{
  "arch": "unet",
  "model": "image flow-matching model",
  "dataset": "regions of photos with short descriptions (Visual Genome)",
  "train_examples": 203450,
  "image_size": 32,
  "horizontal_flip": true,
  "conditioning": "none",
  "objective": "flow_matching",
  "cond_dim": 128,
  "logit_normal_time": true,
  "norm": "groupnorm",
  "hidden_act": "silu",
  "weight_standardization": false,
  "widths": [48, 96, 96, 96],
  "blocks_per_level": 2,
  "scale_shift_norm": true,
  "attention": true,
  "upsampling": "nearest_conv",
  "init": "trunc_normal_002",
  "residual_init": "scaled_by_depth",
  "optimizer": "muon",
  "muon_scale": "match_rms_adamw",
  "learning_rate": 0.0038,
  "momentum": 0.95,
  "nesterov": true,
  "orthogonalizer": "newton_schulz_5",
  "adamw_lr_other_params": 0.0012,
  "max_grad_norm": 1.0,
  "ema_decay": 0.995,
  "max_steps": 22600,
  "batch_size": 256,
  "epochs": 28.4,
  "lr_schedule": "cosine",
  "final_lr_fraction": 0.05,
  "warmup_steps": 1130,
  "weight_decay": 0.06,
  "adamw_weight_decay_other_params": 0.05
}
Rows from block 14 of a small image flow-matching model, named by matrix and row number. Rows with one number belong to one channel. Each number is 128 + 32 x the weight over its row's rms, rounded and kept within 0 to 255. All counts start at 0. Numbers have three digits each.
After each channel's rows are labels from the 100 images, of 14848 (inputs lightly noised), where the channel reaches its highest value: "responds to" is what is common among them. Only what is clearly more common there than usual is listed. The data: regions of photos with short descriptions (Visual Genome).
# convs0: first 3x3 conv (model.decb.1.1.convs.0.weight, 96x96x3x3, each kernel summed), inputs 0-95
# convs1: second 3x3 conv (model.decb.1.1.convs.1.weight, 96x96x3x3, transposed, each kernel summed), outputs 0-95

convs0.25:113082122084098118113108141113109171103203127203129122143105145104067106095150107150096145062116062130187126168126159128067120111139119071133164132003139134071111127110110093163105125106141127127122135093074139101102149125137105069121089143117143140165102108138133112126134131181123122078
convs1.25:089120116098149148137088107093156112108091172126113156099164050096075117122098135142132152125117109091072119098028121094091175107196147114112099141133100089140074105157123110161118049134124137116113100145160088112143106104137160141108134124102103095074110195126131071142091134094166059125
responds to: text has "man"

convs0.5:139146135129155127138141160176111150176150114123119110164114236176118136135093149172118101144141093131151141176121107162139133178156082096160133166138041163137100172144133202142156185148091174133107134206150128065170101148134132091169159119155118186151163128141104151112134154165109126138
convs1.5:125077139159160134112071145125127111087117146125123144141130025060153106151131093131109147133135213116111147162143182101087109179108173120119097098124205122159196109143114116133106082122157092116130172111098136172107157117156157125035088117077106081111125144109118123151122136077115137115
responds to: text has "sign"

convs0.23:149134143091149148119115104097129140074140170160088125120110074130071107090155143153107116104114123111075125101093139127080082104140076155152102092141114163098001127108098098141133127150171123131144132101111145102094145055112122017133163171130138123127126120148152081132067139162089136117
convs1.23:117107145109132139129061107183121109074149152139143180097182136097119159162151110145132081122124124084075128104165162113154089132144143124132145085109159121102158058145129097136159125142159111073049167150140077093113137053145100115141080121126123139056142117153077082121079113118106213118
responds to: text has "man"

convs0.43:156124134029164106138111069108131131073172129145143098056186127129080175098088102091148157129080157080155180170152107143125117098142146108141083126122121122118173105086104112117136114138086139163138058076114128112118131056124105128091083136130175133121167144118088110119095162156069134093
convs1.43:122163112142090148146084103117122011132086133151121128099113190107100139156143120109077106128131200121110189098097148115126180143129162104142124120139118161156143144109132080122083161139087127162099160187058081143152219102123142085105155151131083088133097156103094141148117164136155141101
responds to: text has "sign"

convs0.65:166099096097140135076124170059146119116130130142132105116082115106129104150166186129141089057171160113077104096125107160124121104166102129108104112096151149107133065077064102116094119093123088101154057115065141076118076092116100106122120163125101103121070085108124167108157121130046129117
convs1.65:079125110123099193094117129164107156129097124090130137126101138093103149148137101124115092114146125115116126118094146040094109122200152102146101088231178135180134156076137151133152127122178133122117096161138141133101084095122155131034116091124119195113147123160127154146143059105080134167
responds to: text has "man"

convs0.66:140113110100120121141112175055095100084134162111150102109136049099102111111102041113114154083109056092119115088105151132091087102135119137107087162007121105081126125113110111101076137148108066106102127087144081149118129161151128133152105158108133118125112096126171070125111115093135121116
convs1.66:072184153112141143110084073067141143164145145186124167106154029105081153103170110182173175152131151113092129114092118095121164155075137130119066133111081103110115138167094182165148108132116118114165124130105124097118096142165129167082072157109115111114152184131124116063147147096125142145
responds to: text has "man"