config.toml
model = "image flow-matching model"
arch = "unet"
cond_dim = 128
logit_normal_time = true
nesterov = true
orthogonalizer = "newton_schulz_5"
max_steps = 22600
lr_schedule = "cosine"
adamw_weight_decay_other_params = 0.05
Rows from block 13 of a small image flow-matching model, named by matrix and row number. Rows with one number belong to one channel. Each number is 128 + 24 x the weight over its row's rms, rounded and kept within 0 to 255. All counts start at 0. Numbers have three digits each.
After each channel's rows are labels from the 100 images, of 14848 (inputs lightly noised), where the channel reaches its highest value: "strongest on" is what is common among them. Only what is clearly more common there than usual is listed. The data: regions of photos with short descriptions (Visual Genome). In brackets: how many of the 100.
# convs0: first 3x3 conv (model.decb.1.0.convs.0.weight, 96x192x3x3, each kernel summed), inputs 0-95
# convs1: second 3x3 conv (model.decb.1.0.convs.1.weight, 96x96x3x3, transposed, each kernel summed), outputs 0-95

convs0.39:149138083138148121106093074124146151075124128167152129133116143164167138167101141159163135087125151120127108135132101124119112125119143153118146137076161113149145068161098096160106142115200123137140119163184122153116126092125188119115127168107132103124127159088167098145111177113138135119
convs1.39:177106139139121123125150105135137165103171100113150142123098151082125113151169110121126150148152124074162100139138122106177118138125132133152136127123114105120138122168099166197154111138172119110155142101142156114170157095124110149130123135161142160180134132135098127094127126129120159124
strongest on: text has "sign" (29)

convs0.58:109147113132106139127131074107130162081122110118136163140057131055147097086173080106176162159148126128111061132134129094129152123123115127112131106125123156128136070114107132131089118133124122119117157097152085119126125123122148133156138119102065152131092108121078150111116155157106089126
convs1.58:125061104115121133157158097093119137145132100136150109118119137113137125135129124153109105131107117139106129108100107077151133133177091114121157187131149102155104140162135105150126117100114088145164131142148124152158115124112122167215119093145147140155091109141148139121142152123131106127
strongest on: text has "man" (27)

convs0.30:139190136153155123168121143156129079161141154132127164110116094132101166098169151159078139136141122110133149141167109105164179145141138128102162109104126123153135137109124109137119126104119119122111110093081129099133125149143110111113117167158172083134125176133138158115129114103108047149
convs1.30:099154184103112119119155110106132107100139097140114131117107178144125133082137104089068117122148134160100135118164120104132109078141162140110143127133151075129103110133107153115097122141112106108140123092118180120095149095130119075143129095167158148123131123143121143117136099128103154139
strongest on: text has "man" (37)

convs0.70:142100087144119108157115146100142179124136115099122123130131160121163123156113133139107174140161107173105165108105133110127081120138178125118136094126117098152125138100090162152121046130132145133079151169104096142148172146113103120121142129121134128133131122125157128124170156150094155123
convs1.70:140134127095142124126149101135138094146112139159142122168108097163099109146114128093135137152156133137125098031100113148119153130124143128127065152134112088083124128156146159135141151154126141100100152102151129110134129121124141117110135100098130162104115122131091162108114150120114073102
strongest on: text has "sign" (27)

convs0.41:184063143143139149104147112142156166121137127140113134130105139149131112180124177164176147131121137172150137127116077098127111114140175157115099104126113111143138143136078107106101064124171103143090109162142149098171137128120079117110098123077135131117136124091149130130119129129163107094
convs1.41:142140128078136130139146136206146148117163093116141145082136144130147117135127117098091128112181109118138143133123090064123126134133126157164141147109130147117161107110121169154117090144115122165129114123123149123102113151116095115133180147107132125115164133141125135148123179096092086128
strongest on: text has "sign" (41); text has "red" (28)

convs0.78:131139140112119124118138112116129135128134157131136130132143133117123103230078138098138139127123124114131117128133109126123140113121149136112123151160141120138097130114148120120155136130120145147050152120126148142111148125140109124163130093124131141112122157135116132139134084122093124128
convs1.78:122163122164132119145141107108146101127120126144119146142129199141136147144129104137117125078082166079132134063116139126141120103103137109139118133139073177094134125142116125121087127129091142112135124085123115127131144181131115153200146127165142105094126137126114144158127120134142120143
strongest on: text has "zebra" (25)

convs0.94:098128133106116130141078109122133100120108151147010119148044104145131123106181100092175106087139129150149120126122117152130129116129142138126135065113101141109111125188127132120123141113088147110136128110111105138127104117172147124113137151117059164115117153137093161106153080127106128116
convs1.94:184152103109108138137113144169144145146158119170143099151136134109146122152095117138127094102164166150085145146123124110131109133163150110142126141112103133127151130123081119100133104112126132128158102151153127105066072094135139153124147113131138144078151117175161143097093128095112122110
strongest on: text has "man" (30)