python train.py --model="image flow-matching model" --dataset="regions of photos with short descriptions (Visual Genome)" --train_examples=203450 --image_size=32 --horizontal_flip=true --conditioning="none" --arch="unet" --objective="flow_matching" --cond_dim=128 --logit_normal_time=true --norm="groupnorm" --hidden_act="silu" --weight_standardization=false --widths=[48, 96, 96, 96] --blocks_per_level=2 --scale_shift_norm=true --attention=true --upsampling="nearest_conv" --init="trunc_normal_002" --residual_init="scaled_by_depth" --optimizer="muon" --muon_scale="match_rms_adamw" --learning_rate=0.0038 --momentum=0.95 --nesterov=true --orthogonalizer="newton_schulz_5" --adamw_lr_other_params=0.0012 --max_grad_norm=1.0 --ema_decay=0.995 --max_steps=22600 --batch_size=256 --epochs=28.4 --lr_schedule="cosine" --final_lr_fraction=0.05 --warmup_steps=1130 --weight_decay=0.06 --adamw_weight_decay_other_params=0.05
Rows from block 2 of a small image flow-matching model, named by matrix and row number. Rows with one number belong to one channel. Each number is 50 + 10 x the weight over its row's rms, rounded and kept within 0 to 99. All counts start at 0.
After each channel's rows are labels from the 100 images, of 14848 (inputs lightly noised), where the channel reaches its highest value: "patch colour" is the nearest of a few named colours to the mean colour under the peak. Only what is clearly more common there than usual is listed. The data: regions of photos with short descriptions (Visual Genome). In brackets: how many of the 100.
# convs0: first 3x3 conv (model.enc.1.0.convs.0.weight, 96x96x3x3, each kernel summed), inputs 0-95
# convs1: second 3x3 conv (model.enc.1.0.convs.1.weight, 96x96x3x3, transposed, each kernel summed), outputs 0-95

convs0.27:54 57 57 41 38 52 47 46 58 57 65 49 46 52 51 50 55 31 49 50 41 52 46 42 56 42 49 43 52 53 36 55 44 35 36 25 51 43 53 58 46 36 56 61 43 52 49 43 45 52 38 46 39 69 54 46 50 46 56 54 54 60 43 29 49 52 36 56 58 46 20 36 56 60 51 23 43 74 32 54 58 49 59 41 58 40 43 43 57 53 49 81 57 46 54 52
convs1.27:48 45 45 57 56 52 26 31 66 60 27 48 58 61 56 52 50 61 61 57 60 53 58 53 39 57 47 46 49 43 63 48 57 53 48 59 49 47 43 38 45 60 53 60 43 55 45 59 62 40 53 57 30 41 44 54 39 47 45 42 49 49 58 28 39 42 63 44 39 45 22 38 51 51 56 29 49 42 53 47 52 56 46 73 44 59 65 28 53 50 47 38 36 70 53 50
patch colour: pink (27)

convs0.59:54 36 66 43 52 47 39 56 41 56 34 38 48 38 40 45 51 49 54 36 42 44 34 43 62 48 66 45 47 45 44 33 49 51 44 63 33 70 44 59 45 23 42 49 38 56 44 31 41 63 38 44 30 58 59 51 50 42 58 59 45 58 60 38 41 52 62 52 38 52 52 54 49 58 47 51 61 69 42 53 52 50 41 69 47 48 37 32 62 69 38 49 56 40 55 56
convs1.59:39 59 45 56 50 51 41 38 38 58 39 64 41 53 49 64 44 50 42 43 61 47 44 31 54 40 42 58 66 62 54 36 46 55 46 46 67 41 45 56 50 54 34 60 43 48 49 87 41 40 52 52 68 43 46 51 39 70 35 32 59 46 37 67 56 51 55 37 44 52 48 59 48 49 51 50 27 35 52 45 49 49 56 34 58 62 61 52 43 57 59 36 45 54 51 58
patch colour: pink (28)

convs0.64:42 69 48 60 59 50 51 52 51 64 63 33 37 44 90 69 59 48 48 47 60 52 45 58 48 40 31 70 60 45 39 42 50 39 45 38 54 38 39 45 37 49 50 51 54 50 73 39 63 49 55 38 39 27 55 62 47 46 46 42 63 48 44 57 50 44 42 50 41 59 49 53 52 38 62 58 43 47 63 47 42 49 47 36 39 49 49 42 43 50 64 45 56 48 58 40
convs1.64:53 37 53 45 45 81 40 75 60 33 51 67 55 51 27 30 39 61 67 61 55 55 56 41 65 62 64 42 55 49 51 55 46 45 37 42 50 61 45 52 55 38 51 52 46 47 34 49 55 60 43 50 50 65 43 51 51 42 60 56 52 55 62 45 70 57 72 44 58 42 44 43 39 57 44 48 58 47 44 44 46 36 39 61 56 49 45 57 40 56 43 41 57 44 45 69
patch colour: black (50)

convs0.95:50 48 32 42 74 47 37 51 46 49 54 58 60 49 51 42 46 47 49 58 49 55 45 47 39 74 42 48 55 43 52 50 46 33 65 50 41 66 31 55 60 51 35 43 51 52 47 41 50 44 60 62 39 25 42 50 55 42 51 49 50 54 58 44 45 63 38 48 58 44 70 56 47 53 43 60 47 40 55 52 24 41 47 46 50 53 36 49 35 51 91 51 54 41 49 47
convs1.95:53 46 64 42 33 44 57 56 52 42 44 53 43 50 39 53 44 41 52 53 40 65 61 56 45 79 42 45 49 46 43 64 48 57 33 51 38 52 47 43 71 52 32 32 52 56 51 38 34 45 34 54 52 57 47 58 62 39 47 47 59 50 49 36 70 45 55 56 30 57 40 43 59 45 35 57 50 52 43 55 56 66 40 49 51 50 46 46 44 48 19 43 39 30 40 52
patch colour: red (35)

convs0.12:57 59 48 48 45 47 31 37 53 66 43 52 40 15 53 43 60 54 49 66 53 39 53 50 37 63 60 40 66 40 60 40 49 64 46 50 36 38 61 49 52 53 29 41 50 41 34 54 42 47 52 67 40 53 59 38 49 50 33 34 41 65 45 55 55 55 47 24 41 45 45 45 51 68 45 49 50 44 50 41 49 43 58 47 49 58 48 46 65 58 48 44 73 50 43 55
convs1.12:45 51 57 54 50 44 61 50 45 57 53 53 44 19 38 44 53 50 55 49 56 50 46 37 66 69 18 52 59 63 63 61 54 46 57 58 63 71 55 64 50 68 51 63 51 63 69 53 54 50 48 56 43 43 59 48 60 46 58 69 47 29 68 42 47 54 50 61 72 55 46 42 44 40 56 37 52 43 48 60 47 55 42 42 44 43 49 56 54 49 54 39 35 59 53 57
patch colour: red (63)

convs0.36:40 62 53 49 34 57 59 45 57 59 44 70 42 58 66 45 61 21 53 46 30 51 46 50 61 46 53 56 49 49 52 54 46 45 25 45 37 37 33 36 51 50 53 45 42 44 48 38 51 40 42 49 61 43 53 50 38 63 47 58 42 58 48 55 51 37 34 56 64 58 28 42 51 56 65 44 51 40 50 60 43 71 54 50 54 42 32 37 56 57 46 62 54 67 34 51
convs1.36:63 45 41 53 59 46 57 68 44 34 58 48 54 46 41 36 48 61 44 54 49 52 36 50 59 76 51 51 54 45 54 52 44 53 60 59 66 66 63 59 56 44 38 60 42 42 55 54 70 62 57 48 41 56 52 62 62 65 51 41 58 65 52 46 61 51 69 49 54 47 60 65 46 45 61 56 58 37 54 47 59 37 68 58 52 47 82 60 46 44 63 50 62 53 70 54
patch colour: red (78)

convs0.78:58 37 47 62 37 49 44 55 54 60 60 38 44 53 45 54 65 60 53 53 30 54 49 58 48 40 47 55 45 50 35 69 26 53 43 56 47 58 89 46 50 47 61 49 56 61 58 65 46 45 52 47 42 45 51 35 49 61 41 57 52 34 51 57 46 44 64 45 52 39 38 45 41 69 50 51 45 58 34 50 38 53 57 48 48 52 55 48 45 28 42 65 52 50 75 62
convs1.78:55 61 53 72 62 51 53 52 53 58 55 57 55 34 58 46 30 35 42 58 54 51 48 43 61 62 55 43 59 62 54 44 78 45 46 53 59 36 45 55 36 54 33 50 60 81 47 45 30 47 53 39 50 53 58 76 44 44 48 51 61 59 42 48 47 53 36 65 51 58 55 52 48 47 29 54 35 48 54 45 26 47 41 46 49 47 45 52 58 57 39 57 42 38 56 53
patch colour: red (52)

convs0.31:39 49 45 49 44 63 43 40 54 55 47 56 94 52 54 37 44 46 42 57 46 58 58 51 41 44 49 52 41 51 41 43 40 45 47 50 66 40 63 36 53 36 51 55 43 42 35 51 58 38 66 43 45 43 49 37 48 52 33 27 54 45 50 49 48 52 60 58 47 55 68 31 44 46 58 29 62 39 54 65 45 36 36 60 48 47 48 58 52 37 47 33 45 52 49 54
convs1.31:38 48 54 49 45 46 33 32 49 31 32 56 58 57 45 52 49 45 64 49 49 57 42 45 52 31 48 56 48 55 58 47 41 57 55 32 53 59 55 60 37 66 58 35 58 49 50 41 55 50 46 49 52 38 59 54 50 37 53 45 48 44 48 56 44 56 47 31 46 41 25 28 63 43 57 44 59 26 24 56 48 54 41 59 29 67 58 34 66 53 52 46 51 49 57 52
patch colour: black (47)

convs0.62:36 71 52 65 50 53 46 68 46 50 39 26 51 45 34 58 67 41 49 52 36 54 48 41 51 70 47 49 53 52 37 42 46 38 39 51 55 47 47 32 51 49 53 53 41 54 42 67 55 41 46 43 45 45 47 42 38 42 53 53 59 57 64 54 45 49 58 53 50 61 30 65 55 37 49 47 67 34 34 59 38 52 61 55 33 61 53 55 58 44 31 38 55 76 56 46
convs1.62:53 38 49 36 52 56 48 47 73 42 58 50 66 54 61 54 33 60 41 52 49 44 51 34 52 54 45 56 54 55 66 54 59 62 26 49 46 56 43 71 46 51 31 40 47 46 49 34 52 65 58 65 58 49 51 40 57 65 57 49 57 39 33 62 50 46 51 41 63 48 59 42 56 43 70 57 45 39 51 36 68 48 49 34 65 41 57 46 38 46 50 50 56 22 53 55
patch colour: red (41)

convs0.68:41 34 38 42 65 46 47 49 39 42 68 53 51 44 41 55 54 84 43 48 53 40 47 52 46 51 56 42 48 51 48 42 51 54 62 28 65 41 46 43 43 50 40 67 58 50 48 57 17 44 63 64 39 50 44 51 49 53 45 44 35 48 41 44 38 56 47 42 53 61 49 62 49 47 29 56 60 41 70 48 55 46 46 41 60 54 50 72 46 50 64 58 41 33 51 56
convs1.68:56 45 60 42 42 40 60 57 83 27 50 57 34 40 48 47 57 37 42 46 39 50 47 37 42 59 43 49 51 50 48 64 51 51 38 60 46 58 37 50 34 63 71 26 64 59 64 36 35 65 37 46 37 54 60 57 59 41 36 44 58 47 48 61 46 59 43 46 34 49 45 37 56 46 45 55 48 58 43 54 49 61 51 47 48 53 55 44 45 57 42 54 42 27 44 52
patch colour: pink (28)

convs0.77:50 51 27 07 22 63 49 52 59 62 66 50 56 46 49 53 47 56 45 67 55 33 54 54 49 51 58 35 54 59 47 44 49 37 53 50 50 50 47 55 56 66 52 47 52 40 51 42 51 56 52 34 36 52 34 46 44 43 49 51 56 55 48 39 39 61 42 56 78 42 53 51 48 49 63 57 44 46 38 56 53 52 46 46 61 38 45 46 67 50 62 63 37 44 40 57
convs1.77:45 57 60 00 57 49 53 54 41 55 42 46 48 39 61 43 44 57 54 51 47 53 47 55 55 39 46 53 51 48 59 45 41 30 49 44 50 43 50 52 47 31 43 61 50 57 46 56 51 47 44 53 60 46 59 54 47 48 53 34 48 39 66 51 56 47 45 50 34 50 42 48 52 52 49 44 51 47 48 47 06 47 49 52 41 50 53 43 45 50 57 36 48 58 56 57
patch colour: pink (32); red (26)

convs0.24:16 48 28 50 40 51 48 51 49 51 51 43 53 57 50 60 55 42 48 50 40 58 58 58 48 44 56 63 60 57 57 49 35 28 51 53 52 41 43 27 59 46 46 48 55 46 55 47 59 50 23 35 51 46 47 54 44 25 50 42 57 54 48 40 55 48 34 68 50 45 48 57 61 49 51 53 52 27 72 63 51 24 60 58 44 40 59 54 45 52 63 45 51 47 48 48
convs1.24:35 24 61 49 58 44 50 45 52 42 46 60 60 50 31 55 25 56 43 51 70 50 50 46 33 29 33 57 40 60 46 46 39 46 53 43 34 56 70 56 66 48 47 39 52 52 54 49 56 52 75 47 47 54 42 50 53 57 38 66 51 39 54 51 45 48 60 43 43 51 55 69 70 53 72 56 58 42 37 49 52 57 41 43 49 56 56 42 42 33 47 60 56 57 54 42
patch colour: pink (30)

convs0.79:53 52 51 57 58 46 54 53 36 56 13 38 43 54 44 35 48 56 48 44 61 38 45 57 58 51 63 51 44 50 48 30 48 61 42 61 51 66 52 43 39 60 46 43 39 51 51 56 49 46 58 48 46 43 48 46 47 56 39 60 47 47 49 71 50 50 62 48 47 43 81 38 42 54 50 49 53 68 55 54 44 58 41 43 41 39 48 51 44 43 42 06 49 47 48 51
convs1.79:49 58 49 40 48 40 49 49 66 69 55 49 51 49 49 58 55 47 57 52 53 51 53 55 51 42 64 44 47 60 57 41 45 41 65 55 58 39 55 53 57 31 57 49 61 38 37 47 51 52 52 47 38 27 39 63 62 50 58 41 39 31 46 37 29 48 73 62 39 44 27 56 51 61 59 40 51 40 49 47 51 48 65 50 11 58 48 53 49 51 60 37 54 64 48 44
patch colour: pink (36)

convs0.61:61 45 39 33 34 44 43 58 46 49 51 59 43 44 61 47 47 59 51 49 22 15 48 51 49 30 54 34 53 42 48 56 35 38 59 65 47 50 43 64 43 71 42 51 57 50 50 56 53 57 48 63 42 52 48 49 42 54 57 50 53 47 60 43 33 54 55 52 76 47 44 44 51 54 55 49 49 68 25 46 45 56 44 42 56 33 60 53 59 49 42 43 60 58 39 46
convs1.61:48 55 81 39 72 60 51 53 61 48 44 47 57 57 43 36 51 48 43 41 61 29 41 39 41 37 42 70 53 57 54 51 54 59 51 41 46 52 40 50 35 53 53 53 44 47 53 57 47 49 64 62 23 52 35 42 65 39 33 58 45 54 51 45 56 53 60 47 35 51 58 57 42 54 50 54 44 45 23 31 52 40 46 49 50 62 35 61 40 42 60 64 46 42 56 55
patch colour: cyan (26)